Weights of a small image diffusion model.
Model: 4.41M parameters, 32-pixel images, arch unet, norm groupnorm, activation relu, widths [64, 64, 128, 256].
Training: muon at rate 0.0086, 17500 steps.
Data: 88335 training examples, 76.1 epochs.
Rows from block 3 of a small image diffusion model, named by matrix and row number. Rows with one number belong to one channel. Each number is 200 + 30 x the weight over its row's rms, rounded and kept within 0 to 999. All counts start at 0.
After each channel's rows are labels from the 100 images, of 14848 (inputs lightly noised), where the channel reaches its highest value: "patch colour" is the nearest of a few named colours to the mean colour under the peak. Only what is clearly more common there than usual is listed. The data: telescope images of galaxies (Galaxy Zoo DECaLS).
# convs0: first 3x3 conv (model.mid.0.convs.0.weight, 256x256x3x3, each kernel summed), inputs 128-255
# convs1: second 3x3 conv (model.mid.0.convs.1.weight, 256x256x3x3, transposed, each kernel summed), outputs 128-255

convs0.148,165,230,187,202,209,216,262,187,182,208,186,207,199,150,166,174,243,246,210,243,237,219,202,170,188,204,198,165,211,178,230,245,237,161,217,213,159,132,178,218,191,188,197,251,193,212,167,187,183,173,256,209,176,184,225,178,151,198,242,205,192,219,186,213,213,174,204,229,234,146,209,194,184,230,216,241,234,162,172,193,144,223,190,226,148,187,178,241,172,217,163,212,180,212,242,185,163,238,263,250,219,204,159,204,202,171,186,193,124,193,151,129,184,193,152,305,212,220,190,183,212,168,260,183,219,197,183,203
convs1.148,181,233,155,203,188,198,158,197,218,210,188,186,247,238,241,220,323,162,258,173,231,190,215,199,235,182,213,231,153,233,162,150,198,212,187,245,236,200,241,172,226,224,190,201,204,204,195,162,252,245,217,174,154,198,201,199,227,211,162,255,201,168,173,181,196,231,186,193,211,137,199,213,226,198,173,174,175,243,211,216,173,189,186,180,259,216,205,176,186,173,208,159,282,237,167,203,212,196,200,218,209,185,202,224,178,217,207,224,253,205,122,221,156,146,172,209,155,158,156,196,212,144,162,221,228,187,153,228
patch colour: grey

convs0.171,225,244,196,235,229,222,204,149,200,216,165,177,233,178,150,174,188,184,234,219,174,253,180,221,165,178,211,198,242,178,178,174,258,190,210,171,154,170,175,195,171,126,241,167,215,201,227,152,197,245,180,151,190,206,214,225,147,248,217,198,251,216,222,238,179,182,163,193,192,225,138,143,169,247,193,240,188,212,196,252,178,236,198,202,193,209,230,194,224,223,232,180,181,222,242,166,171,198,145,216,190,192,175,211,180,254,273,142,161,206,170,192,174,278,246,175,213,218,159,203,164,217,131,208,237,196,202,205
convs1.171,242,207,231,228,216,215,262,180,224,193,248,176,182,202,189,235,129,198,207,163,202,247,214,181,185,216,152,203,168,203,203,195,174,227,237,151,229,242,197,179,229,258,180,213,193,233,203,193,251,210,192,188,203,201,167,178,218,276,213,209,206,163,174,146,225,204,205,206,204,190,221,222,226,152,180,171,176,218,240,163,204,142,198,178,182,185,167,162,171,200,213,194,200,180,136,201,185,212,177,133,213,208,224,133,228,219,176,186,251,221,197,214,189,176,163,181,201,244,189,226,220,205,252,168,203,192,222,186
patch colour: brown; grey

convs0.86,158,216,222,177,234,220,256,220,184,234,261,190,226,210,189,158,187,249,205,246,173,180,226,193,208,229,198,178,223,256,202,238,245,221,203,222,164,210,197,195,177,182,196,134,237,137,204,187,251,156,202,216,198,221,180,249,157,187,209,229,221,194,265,210,189,213,204,207,126,254,166,224,174,221,242,220,171,207,198,206,178,202,209,229,213,191,169,183,226,170,177,221,213,215,156,204,177,203,205,198,182,172,219,199,197,260,228,175,215,183,179,215,209,217,215,246,202,151,231,157,240,242,161,178,205,208,232,182
convs1.86,212,198,216,233,203,179,213,152,191,173,145,198,209,218,200,186,265,234,217,207,232,173,269,225,276,219,194,212,242,219,235,212,196,169,158,240,165,202,257,191,255,185,237,240,252,210,185,133,176,239,187,213,221,183,213,158,175,207,164,192,232,178,186,194,173,153,150,233,210,235,225,208,183,229,155,195,204,189,190,175,229,183,226,193,197,174,187,170,198,188,199,161,231,196,227,179,158,182,210,161,235,199,147,226,212,205,240,234,206,212,230,235,188,177,229,154,201,159,197,147,165,118,182,247,213,183,211,202
patch colour: brown

convs0.152,210,222,200,220,203,196,162,170,171,228,163,166,199,120,189,161,199,158,176,180,165,176,259,133,202,186,86,193,179,193,188,211,181,150,173,188,179,216,183,186,215,219,201,177,216,213,170,204,197,199,241,198,191,154,247,206,195,183,215,181,161,194,218,174,192,173,184,212,184,206,246,200,200,253,238,139,216,180,231,206,190,221,183,213,212,205,217,233,141,213,218,152,187,222,199,180,229,159,205,206,176,188,215,190,223,180,122,211,184,174,230,192,173,196,220,205,200,183,204,197,193,208,224,150,138,156,162,225
convs1.152,215,210,181,210,209,184,165,221,242,169,204,199,176,260,241,244,125,155,241,218,209,204,150,212,207,208,205,138,180,228,243,207,247,182,163,240,228,129,201,181,183,127,213,230,260,175,200,161,216,205,193,176,230,224,167,232,221,206,179,181,234,254,250,192,215,195,190,223,157,172,196,220,206,178,194,196,215,195,149,196,209,199,166,203,218,193,173,209,238,172,216,201,192,212,199,245,168,228,199,182,180,194,147,192,192,226,182,174,152,218,172,167,218,190,153,209,183,186,201,235,179,170,175,182,188,177,192,181
patch colour: grey

convs0.48,173,196,170,164,234,162,241,180,227,212,221,218,183,201,224,203,128,221,110,249,200,159,255,157,230,228,225,186,186,195,212,180,196,137,243,174,224,194,220,182,184,172,204,170,199,222,179,198,239,190,214,203,245,201,230,198,241,201,175,298,183,215,143,205,211,218,150,184,162,234,143,230,240,220,183,237,206,191,195,221,170,179,235,178,241,224,237,161,164,183,220,253,219,177,161,180,215,187,183,217,175,244,219,220,209,236,223,203,240,215,201,221,185,221,196,218,172,204,199,225,193,162,193,178,162,198,227,238
convs1.48,222,160,249,202,184,245,101,159,170,181,204,162,231,207,242,194,163,187,173,137,184,205,163,219,215,220,173,182,180,193,238,169,239,208,182,225,156,174,247,258,220,183,198,140,208,203,206,127,188,187,168,192,204,226,208,206,225,219,220,204,229,186,236,205,172,204,245,204,240,184,169,182,161,186,181,234,244,228,144,216,232,221,186,219,208,191,149,245,199,170,180,231,186,192,189,243,185,191,207,255,173,212,162,185,187,187,249,177,165,213,206,224,200,203,206,228,187,200,203,188,217,226,184,223,210,247,194,201
patch colour: brown

convs0.184,172,208,179,216,243,243,196,194,197,177,197,184,142,187,154,218,242,240,182,178,169,190,222,194,203,117,194,235,309,181,234,267,202,196,173,208,201,225,124,221,196,219,195,170,168,204,264,213,199,204,236,192,224,213,227,206,128,219,187,195,199,221,250,144,178,213,214,162,209,218,227,169,214,225,164,187,194,162,220,174,196,200,197,197,223,197,173,211,194,166,204,182,173,192,175,172,212,225,242,253,183,163,225,210,170,168,174,191,261,193,251,189,193,235,163,241,213,206,199,176,222,220,204,224,212,219,186,186
convs1.184,193,150,206,158,228,242,165,219,189,259,228,230,180,202,208,150,206,177,190,203,227,246,186,255,206,224,172,189,176,229,182,237,143,162,205,218,190,143,252,217,158,161,219,172,278,186,198,204,234,215,225,205,188,162,219,217,270,208,227,137,181,184,202,262,232,206,204,197,190,163,173,222,223,166,178,178,223,190,208,207,176,225,230,177,166,236,190,203,221,198,213,221,236,184,215,209,172,171,219,175,152,210,166,203,208,220,189,170,175,207,134,186,269,163,199,188,128,181,202,203,232,198,200,201,166,211,172,213
patch colour: grey

convs0.231,192,146,181,170,227,229,225,197,182,225,168,190,168,207,202,171,234,222,184,182,218,181,147,202,207,189,196,177,236,202,187,183,145,189,193,229,243,197,262,216,247,182,267,201,210,184,164,195,179,232,209,174,202,144,220,172,170,195,240,111,235,200,201,173,187,207,219,208,211,174,204,225,248,248,200,169,176,226,224,199,258,203,165,216,167,210,247,163,272,116,198,229,217,186,166,195,209,206,232,190,160,240,206,194,212,247,201,199,180,201,219,234,183,186,250,215,137,168,173,194,116,206,209,219,185,170,193,226
convs1.231,213,251,227,192,215,162,212,199,152,211,276,200,167,158,205,238,133,160,228,220,169,206,161,175,202,206,171,197,211,191,232,237,206,224,184,151,159,245,155,180,160,204,164,227,231,178,211,253,208,183,222,193,164,225,206,158,141,213,205,228,114,235,252,178,192,200,219,252,212,188,203,195,245,217,216,176,203,187,218,182,198,202,228,199,169,223,164,183,193,239,212,155,152,188,222,296,186,218,175,204,226,192,173,217,193,161,253,229,217,215,207,207,167,183,231,206,192,221,194,223,237,236,184,234,245,213,206,198
patch colour: brown