{"conditioning": "none", "cond_dim": 128, "norm": "groupnorm", "upsampling": "transposed_conv", "init": "torch_default", "residual_init": "zero_last", "optimizer": "muon", "learning_rate": 0.0086, "nesterov": true, "adaptive_grad_clip": 0.05, "epochs": 76.1, "lr_schedule": "wsd"}
Rows from block 4 of a small image diffusion model, named by matrix and row number. Rows with one number belong to one channel. Each number is 200 + 30 x the weight over its row's rms, rounded and kept within 0 to 999. All counts start at 0.
After each channel's rows are labels from the 100 images, of 14848 (inputs lightly noised), where the channel reaches its highest value: "responds to" is what is common among them. Only what is clearly more common there than usual is listed. The data: telescope images of galaxies (Galaxy Zoo DECaLS).
# convs0: first 3x3 conv (model.mid.1.convs.0.weight, 256x256x3x3, each kernel summed), inputs 0-127
# convs1: second 3x3 conv (model.mid.1.convs.1.weight, 256x256x3x3, transposed, each kernel summed), outputs 0-127

convs0.179,215,247,248,161,118,202,217,192,209,262,224,236,161,172,253,161,228,201,215,225,222,177,258,208,217,145,147,244,194,205,223,206,213,180,179,194,196,216,186,196,165,200,176,196,170,217,161,213,240,216,186,201,188,249,194,195,178,227,204,200,189,201,214,213,182,206,196,208,246,204,211,184,201,168,221,157,220,187,145,197,126,224,228,241,165,201,187,115,170,232,208,212,225,190,186,210,199,169,161,197,217,189,183,258,197,219,226,184,201,171,210,234,194,150,202,192,213,215,216,184,208,222,199,202,227,15,193,188
convs1.179,224,228,163,220,231,212,199,190,141,236,166,221,187,205,157,191,195,175,140,167,195,206,169,193,205,206,251,187,211,115,252,210,207,176,145,177,206,203,198,221,181,233,221,168,221,120,155,206,152,180,215,228,201,232,205,207,206,175,177,261,167,214,205,206,208,157,234,177,194,205,232,159,171,212,253,178,230,199,229,192,231,211,213,162,220,151,205,209,228,202,194,194,118,211,160,190,221,220,216,191,187,176,200,194,190,188,172,202,221,229,166,204,195,241,188,191,228,200,159,193,155,194,212,172,177,270,215,175
responds to: shape: featured or disk; edge-on disk: no; spiral winding: tight

convs0.173,155,199,158,192,201,243,180,194,210,201,218,169,242,199,177,175,188,185,231,198,195,193,190,281,164,165,171,196,179,229,203,192,245,199,180,206,163,179,216,175,156,183,203,214,175,209,207,227,188,233,229,201,178,170,167,187,191,206,186,220,166,153,181,208,135,229,189,210,193,209,188,223,197,253,185,289,162,266,216,202,285,162,172,228,228,228,215,207,176,180,211,164,176,151,257,189,240,197,208,173,199,179,202,171,186,235,215,211,192,215,207,166,176,236,187,250,171,158,176,177,189,118,222,230,174,236,226,192
convs1.173,169,184,269,223,222,205,269,195,246,205,182,187,222,219,224,204,247,204,191,208,249,188,202,133,165,193,258,220,198,196,150,203,227,190,208,243,228,181,235,153,272,197,223,182,251,227,191,185,197,202,138,240,238,188,242,183,191,208,173,155,217,134,197,183,265,210,203,247,225,200,216,159,222,223,139,231,227,231,204,223,180,235,189,189,196,185,221,173,167,232,226,205,223,171,212,178,196,187,150,188,227,230,231,153,209,134,240,229,159,158,215,211,213,163,202,190,190,226,193,189,158,186,255,207,188,253,203,192
responds to: shape: featured or disk; edge-on disk: no; spiral arms: yes

convs0.127,152,240,242,186,162,168,220,161,186,193,179,266,211,216,218,175,232,212,212,126,202,166,233,168,199,180,216,165,188,167,170,233,194,194,173,169,250,219,193,185,223,214,207,274,201,146,198,250,194,245,220,190,145,209,231,236,266,233,180,215,217,170,148,208,243,205,196,219,206,196,191,207,163,196,184,179,176,168,212,210,201,174,217,213,175,208,208,225,177,248,202,141,206,251,180,183,208,205,226,246,190,145,183,216,166,202,205,158,158,179,167,210,159,188,244,217,207,215,183,213,206,220,227,232,224,181,236,211
convs1.127,187,248,257,216,263,222,146,247,214,267,233,189,183,212,207,156,183,211,255,196,147,219,153,198,245,233,158,243,178,184,188,200,232,173,235,259,214,213,179,222,199,163,264,208,227,217,257,188,213,197,119,192,231,195,181,159,187,209,217,188,167,223,236,175,200,245,205,231,160,183,224,183,164,193,247,202,168,232,176,195,182,213,194,203,232,248,171,168,171,164,208,196,209,171,177,178,240,184,196,201,216,208,164,244,211,220,167,223,211,201,239,232,303,177,165,190,212,228,230,208,243,191,212,191,190,241,186,207
responds to: roundness: round

convs0.103,181,169,218,247,146,239,208,202,202,207,182,144,181,197,198,225,165,175,180,212,198,250,252,211,217,213,172,181,178,180,227,189,175,196,214,190,136,176,222,218,182,228,219,202,210,227,232,188,161,202,139,214,246,211,222,164,178,214,150,176,218,197,213,215,149,203,191,233,191,189,232,194,260,174,222,194,177,211,200,178,207,234,218,223,189,190,177,223,250,164,139,246,182,183,186,230,193,260,182,192,190,213,207,206,194,207,166,218,225,192,238,191,185,220,135,139,210,180,200,240,167,210,198,187,138,230,226,212
convs1.103,196,205,196,217,232,161,192,189,197,173,194,238,229,172,202,194,197,214,173,168,217,211,181,162,157,195,212,177,221,227,233,185,207,244,180,199,253,245,201,204,177,207,229,182,203,234,197,161,219,216,255,187,194,170,196,232,208,246,214,234,190,200,211,234,218,154,228,130,188,169,191,221,183,160,210,196,232,122,185,230,210,175,184,196,210,144,173,206,160,259,203,190,184,233,165,171,201,205,259,195,170,177,150,160,240,195,178,202,207,222,170,259,150,189,210,197,203,222,197,189,214,193,214,232,255,247,230,191
responds to: shape: featured or disk; edge-on disk: no; spiral arms: yes

convs0.24,226,203,252,207,191,230,212,167,156,175,204,168,167,244,186,149,210,176,149,220,224,218,187,163,195,216,145,195,221,216,245,205,196,167,169,206,204,255,239,227,236,163,180,227,241,186,201,165,247,168,170,194,137,147,237,153,114,218,171,243,221,217,214,212,195,190,196,185,236,197,207,223,191,168,214,194,157,192,208,213,174,152,211,184,254,185,208,206,235,224,219,177,164,154,258,229,198,226,211,240,147,158,193,191,164,207,214,200,234,164,203,167,204,166,195,196,230,250,164,196,267,246,192,215,193,212,248,223
convs1.24,226,207,160,155,211,105,190,196,205,159,214,194,163,187,168,206,156,214,172,181,207,185,104,209,217,179,215,180,238,220,169,219,244,192,187,134,179,229,159,220,187,177,177,163,222,183,192,190,169,202,203,159,240,195,163,179,173,197,217,200,164,198,153,220,217,203,174,161,155,229,197,191,232,207,194,169,206,131,202,212,193,176,198,183,241,196,194,171,238,213,243,206,218,225,230,229,253,208,206,220,221,187,200,223,193,187,188,207,193,241,192,227,215,197,194,227,207,182,178,205,171,166,171,160,228,185,174,232
responds to: bar: no; bulge size: small

convs0.157,243,208,183,163,179,189,181,241,210,169,224,206,187,176,178,204,185,186,179,106,226,195,222,165,216,201,197,167,257,176,202,248,194,196,165,169,291,212,201,190,231,153,177,184,206,177,238,218,221,225,223,197,232,222,220,171,219,208,225,215,175,209,209,212,180,222,140,222,210,219,198,163,174,179,186,197,195,193,213,209,216,227,225,202,211,221,172,223,160,245,173,162,193,230,193,193,185,241,191,228,213,138,203,216,186,228,191,200,129,224,216,162,178,185,193,216,176,163,187,180,224,199,205,227,217,204,217,216
convs1.157,109,199,203,172,159,243,186,207,269,250,195,200,192,212,136,216,172,215,228,210,160,188,233,216,214,214,189,155,215,230,213,148,217,247,228,239,210,264,176,230,130,252,225,157,186,186,249,169,220,177,164,199,238,223,243,196,172,199,192,196,193,198,208,178,184,241,157,243,207,164,197,187,177,176,221,199,193,131,172,180,217,229,193,195,194,175,201,195,170,242,173,240,250,221,189,214,195,183,240,165,232,213,214,202,202,182,267,199,190,207,243,235,237,195,218,237,194,189,198,204,192,199,221,236,187,152,223,168
responds to: roundness: round

convs0.184,181,194,178,224,169,223,232,253,210,204,172,192,156,191,178,257,183,206,136,194,208,175,161,228,193,202,175,199,195,196,181,190,164,167,239,207,143,208,182,176,225,165,240,148,183,243,197,181,193,187,240,160,198,214,230,220,192,169,136,172,258,151,166,256,211,221,209,161,147,225,242,190,236,259,164,155,121,207,190,204,228,209,188,220,184,194,169,225,217,196,160,266,189,234,202,170,211,201,155,168,159,146,195,209,242,187,231,213,240,205,198,226,194,206,206,210,209,186,218,192,176,208,202,168,229,221,210,177
convs1.184,166,148,203,187,227,205,136,136,195,180,220,244,210,190,145,180,221,154,210,216,167,208,220,221,156,204,174,164,186,199,214,148,234,187,211,199,235,206,189,205,193,190,220,256,265,245,201,216,251,204,230,189,170,212,203,243,176,230,208,209,280,217,203,188,214,218,167,227,237,220,254,207,189,169,234,166,231,160,175,237,160,217,261,219,208,183,236,210,194,233,216,192,211,216,240,234,220,226,229,210,201,239,266,218,260,204,219,192,192,159,200,192,249,200,189,198,226,200,204,230,240,240,217,204,184,209,190,229
responds to: shape: featured or disk; edge-on disk: no; spiral arms: yes

convs0.130,203,144,236,214,259,260,266,225,210,159,170,210,109,158,227,209,240,246,179,202,183,180,166,221,229,253,192,278,222,150,219,181,173,119,168,189,208,215,207,196,217,171,213,164,234,187,220,230,271,218,212,196,144,205,236,209,210,219,189,175,232,204,210,241,186,199,183,148,201,171,221,211,257,209,182,208,188,183,174,178,200,194,131,201,202,199,135,219,239,223,220,274,202,158,250,215,182,244,211,199,268,195,152,227,193,214,224,186,189,215,191,181,191,180,184,214,237,194,183,213,158,244,177,186,224,158,221,249
convs1.130,150,168,155,177,198,203,122,189,159,172,217,195,204,207,199,225,117,201,196,213,191,198,173,200,180,179,155,193,190,184,232,165,170,260,129,214,275,248,155,210,223,167,195,259,205,233,258,181,238,197,172,180,250,226,232,179,220,188,233,190,241,132,196,242,202,214,223,221,179,204,190,276,183,171,189,187,151,233,215,209,199,236,200,180,253,168,243,202,208,188,197,161,190,230,192,206,174,188,229,182,175,171,160,232,167,173,147,168,233,210,222,176,178,252,222,191,197,211,206,241,239,222,194,187,169,245,158,261
responds to: roundness: round

convs0.198,183,239,256,184,172,258,172,165,158,202,187,190,198,202,186,170,183,150,193,253,215,198,200,293,150,164,171,208,249,218,195,210,198,215,189,203,205,182,191,160,138,235,187,186,220,181,225,180,221,190,224,206,150,214,196,167,191,224,234,219,199,228,178,242,193,249,204,229,219,182,179,214,152,240,164,277,241,238,167,206,206,165,203,207,217,215,256,153,197,165,175,209,184,145,232,180,223,197,201,214,202,147,219,257,217,183,199,215,196,193,221,206,247,242,195,231,178,220,218,188,179,179,174,187,209,63,205,204
convs1.198,171,201,188,248,250,189,199,170,193,195,214,188,245,228,204,216,209,182,156,163,196,185,167,105,210,186,233,219,217,178,207,173,193,180,181,222,228,235,181,158,215,225,160,183,264,186,160,208,202,235,182,178,222,228,173,174,222,193,158,174,200,209,215,170,225,170,208,190,169,219,243,174,208,193,192,167,192,192,247,219,239,198,151,167,206,127,257,240,183,197,207,180,210,186,231,142,118,224,199,203,139,207,228,146,234,178,186,212,225,208,149,238,169,176,199,219,215,189,157,237,216,195,202,175,203,334,199,182
responds to: shape: featured or disk; edge-on disk: yes

convs0.35,249,203,196,198,190,209,284,187,181,206,208,190,194,147,223,200,232,233,154,227,174,212,189,176,217,191,200,215,251,207,210,196,157,232,126,227,208,200,226,184,163,220,223,182,216,245,231,193,247,209,175,139,182,243,194,202,211,187,182,265,216,203,206,164,200,232,124,205,183,237,237,232,244,182,232,142,192,172,228,164,191,169,183,263,180,181,172,199,268,183,186,223,188,167,248,201,172,229,189,219,218,215,191,162,207,191,190,222,205,203,192,183,205,228,161,166,192,195,182,179,175,192,201,260,231,160,217,223
convs1.35,197,211,215,170,210,171,170,163,189,196,161,201,217,231,211,211,222,204,179,227,212,189,205,110,159,179,154,169,171,227,204,194,278,249,197,197,234,196,178,241,179,180,182,193,226,161,237,234,165,242,193,229,173,199,191,174,202,181,191,179,212,188,209,213,189,172,232,177,245,150,207,194,190,156,176,176,166,213,201,168,189,159,173,213,224,179,187,239,159,185,235,236,169,167,215,167,238,201,200,169,186,235,209,198,248,174,168,237,193,207,146,206,153,182,194,201,184,191,221,223,200,188,246,212,160,226,196,237
responds to: edge-on disk: no; shape: featured or disk; spiral arms: yes

convs0.155,220,185,185,209,209,171,238,218,216,170,191,220,200,225,204,181,204,209,201,229,200,180,177,185,196,198,152,204,231,250,179,193,186,246,184,216,152,213,185,223,202,198,194,224,142,131,215,190,197,185,217,180,141,226,247,256,213,170,284,172,149,186,178,208,221,202,238,161,161,157,195,235,214,192,189,246,221,204,272,223,208,204,191,197,204,180,223,215,154,174,236,222,166,254,195,183,201,169,166,250,137,321,206,214,190,197,176,200,173,221,167,179,221,164,238,221,155,218,241,183,174,202,196,195,241,185,238,173
convs1.155,147,221,236,302,207,202,136,231,212,208,210,220,177,205,211,196,217,170,233,204,253,222,188,238,196,195,170,249,181,227,202,211,198,207,127,191,260,162,218,220,219,151,193,272,161,198,124,239,209,197,183,230,172,196,218,204,212,217,190,199,196,188,240,186,207,197,210,186,201,226,207,162,183,208,184,140,187,185,222,251,195,165,205,197,194,155,154,186,209,208,207,187,197,191,209,194,171,225,200,205,161,179,219,191,171,163,191,189,133,214,193,208,178,206,156,180,175,119,208,235,193,217,168,148,220,171,228,169
responds to: shape: featured or disk; edge-on disk: yes; roundness: cigar-shaped

convs0.122,136,204,188,219,280,171,237,186,224,185,189,168,157,176,216,230,246,176,175,213,204,158,218,200,185,201,169,213,192,232,162,178,219,210,202,209,244,257,260,147,223,191,219,248,224,177,212,167,187,229,218,220,141,183,223,180,198,156,229,254,202,171,173,171,245,229,195,205,196,204,180,248,224,162,214,193,279,210,201,147,236,233,168,179,195,168,223,185,231,159,201,170,211,215,177,174,219,159,214,235,205,179,223,220,187,204,157,123,203,231,240,165,216,206,182,163,234,237,174,178,238,201,171,170,230,259,207,206
convs1.122,254,209,174,171,172,248,266,183,198,172,203,223,219,183,192,146,247,234,180,212,231,147,184,247,172,177,253,188,208,157,131,220,184,168,167,162,171,181,196,216,226,233,199,155,115,167,159,157,203,204,191,162,211,180,197,263,251,121,205,206,185,200,158,208,142,232,186,221,220,175,207,224,153,244,230,169,203,203,194,236,192,169,183,250,185,233,162,173,156,198,240,215,161,185,212,192,242,227,203,142,153,200,227,200,174,202,210,190,167,241,193,187,155,187,223,178,154,162,229,212,200,199,162,182,128,234,199,237
responds to: edge-on disk: no