config.yaml
model: "image diffusion model"
dataset: "telescope images of galaxies (Galaxy Zoo DECaLS)"
train_examples: 88335
image_size: 32
horizontal_flip: true
conditioning: "none"
arch: "unet"
objective: "epsilon"
cond_dim: 128
norm: "groupnorm"
hidden_act: "relu"
weight_standardization: false
widths: [64, 64, 128, 256]
blocks_per_level: 1
scale_shift_norm: true
attention: false
upsampling: "transposed_conv"
init: "torch_default"
residual_init: "zero_last"
optimizer: "muon"
muon_scale: "spectral"
learning_rate: 0.0086
momentum: 0.95
nesterov: true
orthogonalizer: "newton_schulz_5"
adamw_lr_other_params: 0.0011
max_grad_norm: 0.5
gradient_centralization: true
adaptive_grad_clip: 0.05
max_steps: 17500
batch_size: 384
epochs: 76.1
lr_schedule: "wsd"
decay_fraction: 0.2
final_lr_fraction: 0
warmup_steps: 3500
weight_decay: 0.008
adamw_weight_decay_other_params: 0
Rows from block 3, named by matrix and row number. Rows with one number belong to one channel. Each number is 500 + 25 x the weight over its row's rms, rounded and kept within 0 to 999. All counts start at 0. Numbers have three digits each.
# convs0: first 3x3 conv (model.mid.0.convs.0.weight, 256x256x3x3), inputs 180-191, a 3x3 kernel for each
# convs1: second 3x3 conv (model.mid.0.convs.1.weight, 256x256x3x3, transposed), outputs 180-191, a 3x3 kernel for each
convs0.149:502499512502504503513499479510499438498495499475512405501509481493507510489488513521507560487474535547517466490504548455483462468512497523488534498543505533527507519516497564495489505482453508503546508502461508486550508523448505498473477570442492476509500472492501506501478531518510504521458494529488458514502512504514490496
convs1.149:487541464582507492506506488440531525539522517478510534501532480479504456530481544498507491491535568521471506521521508485488540498478493468509496512501495501498528517518588523485449529509504542512447539497480503514504537465494508521510487497494500542514508482525535492514487504547471472483511504506540509510474509467534520524
convs0.150:489542501489466482486466449511464464513408489453468476484468492507522508520491508456461552471497511521525502520537464485498534536525503482501504488493458414561474490507488497510539570539542497494533468484515554505489497526506505519548479509481498491555515516520511486487542487513505472513509499543508502494503474465523496513
convs1.150:535512482487498510511522529497504547511517504525512523509546499509487532519476503490542515443507535463529515487490517449492471535506467520488492546536496495496490544521491490435511506544459483504476477543516544476495531478481499482473481458504523541511481495496481524508475525516484535521467517456528517535479532502478545514
convs0.151:528510475502550520492511458495481501541467527501522495540473506496466504520496480493510514468525523519524513509464492507468458502482453495471478519484516449519460493470499521516491525537514527546487505484534486466451507518487465496460511531534493471474493487516503509509524481516492484490500502472521503479499508466517493485
convs1.151:502492516495461483502483527539546515501502518487536498506451526500504503513553488532489499484471479486504463479509513510552508487519472476492505488488484505508436456482483497507481518503464491509487474519499538544539479489493532543511536522500549495493521537494537502466532469494495490525461510496519538480478509500498482475
convs0.152:474468495503522517479517493502504463465460484467484498512545516536499498510532528481506522514496472564493474438476502488535499498528519478509496492481506494470512497497509533528511513480487501453517545513476470454498498463472480481453471530503470500515502518489508489487550488503506508496512530473490528428481495490494490506
convs1.152:549501528511485478496514533487501504483560512502539488489476459485505507473459544507510496535508489507524523486526483528519538504496487486504548524499506493504453523498489519466437535504463499524480483462487476508521524471486521513519537536500564485512527527525533480517494532476536571542499517490511551494472492487484477506
convs0.153:458514506520521526495469532519509524510451557497548515473505519514501542482494513569493487510501502519579565502523477491547490526474502487509494495526483540472533486532511494477496528519482515485513521539494501481501482514518511534565495546471520500494463511494484498502483511500488471474482499505477510497495506507510494492
convs1.153:461461531482514495481505508488540441476505513512533503506477502504491463507531472512481529519517480512505497491557460475508525495525487502571521455475473516501507486492477502444511505435501539468520507489521544479510505538525509485537489508473488489482518495479526491490509471503462544489501501464499496530484537505494524541
convs0.154:515521616460512487514459486518512429474497523496468462489466503467503492512480493526463520506485519534472530448515473489493518495513516522521509509454487501530518522496490510496502520525511513485535538517482551466501502486514509482482509511519518495500512519502512497480508505514495517526490483516523520497488458512499505502
convs1.154:521474510469478509505494515495459496502487498542511535486472481498502491475488519511523449510454487517511492490498487415505516449500503471473464489497496518477533484512527505527498564541456557471513502491503558540511514525501442545475472532526506526491481501473513509483487538508504526494502475514494491493480491469527513507
convs0.155:536502456479518498448534506495506496494480541513560489466505529495495492497494465479450517546494538479565495490493542523552476510504484500426478475483521508524480486508466500486494458519516504495491519478493480533510496513476483535533483531525500493501529494485481514459511465511485516490504530508511494451500497497483487493
convs1.155:541517519503503461470519466469457513485472514530492502494522422490524511481411531521474554475506465509618498475475467490454502490515515502516529476487478509525484477548484517545501532470504504505536481463461462513483487496502484427511511517496533517478495487471453450543534456515501504550509464481499455549477512480508537522
convs0.156:492478491508496479486460463512485496485543476459492441527486506525461499502443476501502492476437497454519505554533503541554512493509549488499504506484473505489489520531521476532518481502504529470517495523520533534455516522538495530540500480475498509492471511491517521475501475512504476529502481494496508450531485475472482454
convs1.156:514522546510519527530506511516529515504547528472520478505508533501508513520475501468480478492535528510518500504529553478454500514491486514518555494514428505428486508476505483507508472501465486500473516499509491472465488507487467493508499486509544545500522468499508532456529494494490519494515479496508514507519492524554555492
convs0.157:491477526476492419476490464529459468508474536504521522501517516507505528497503468535493495475476494485498533489506458471524518484510498535505493503484485493468494529514464447470515507531527511493525473469505496502498465494480480492485498540480484504520492466506501472482473482495501506490519507494505491482472464503475533489
convs1.157:465473510473496506534486520489467552543545492522506491487457523509541509504457495507496555488457525482501462507488505445486526535536558507478516532510511487520496511471504527460501530536475522451474518551531549554512476508486503544543524482503514531520506496520492441490508504528494494575504581547477488533480548501504485518
convs0.158:487459494495459512491510536516477464494522504493549444494487492502498490511537522440555460485479550494549511503569572500509475489481504492516520495533480468495460498543495500545529517521504521476506492528529502522488497508521493518530511501502482476498476513497526536513460458496502500488477489405498462505514493503509542525
convs1.158:495501518509501487510526515502439496545535536481518494495474484497510463496509479489498498476513483547456517475509480509553517505462511492450458441508483556492550494504487481465470507546522494475518496508511495569503502522499489545521511516483546532507501510519505488467520508546510508482472538522500497461498464445508531468
convs0.159:515518482522475501485514477515470505488527499462498502508501489494482492497517466475508464541563558479512471521462497522563491491500591488494507493475484492465498471474491504515490499557531439436450489479481500520516486488506502511440505484443507466522506511516514500505527487495499527499487482446491498512490481496478475462
convs1.159:520494530512500526547523518517468499465504499489485513511537511485518453508469525509531508495499505509502525547452511491532523512512515521500461516538481507497519483495509505485520540506496477460480455520471495490485479510506528511478536558536499492480500539530492498515581511512520512487489492541529501447496520476474502507
convs0.160:489515507506447502467511484530459487530460500469536488530499484498459498469479495467531520500488492460511519449489508498488493489542488466485507458488511508490505522503477476478501466526529545509519488505491525521509470453447510509501515497482488488538555495504508524479525501507519531518526505495518468492486464507508499507
convs1.160:526534481501457490456542509504462507475518488528477486483474496512508445462495560495547518514515469488472469514533541493501551494498453463479488512514481482490550556467502501523582532475444484483500489446515484485495559497532437485517545531512464505485495500497481513508502533463465495507477500454499504533519504489495499480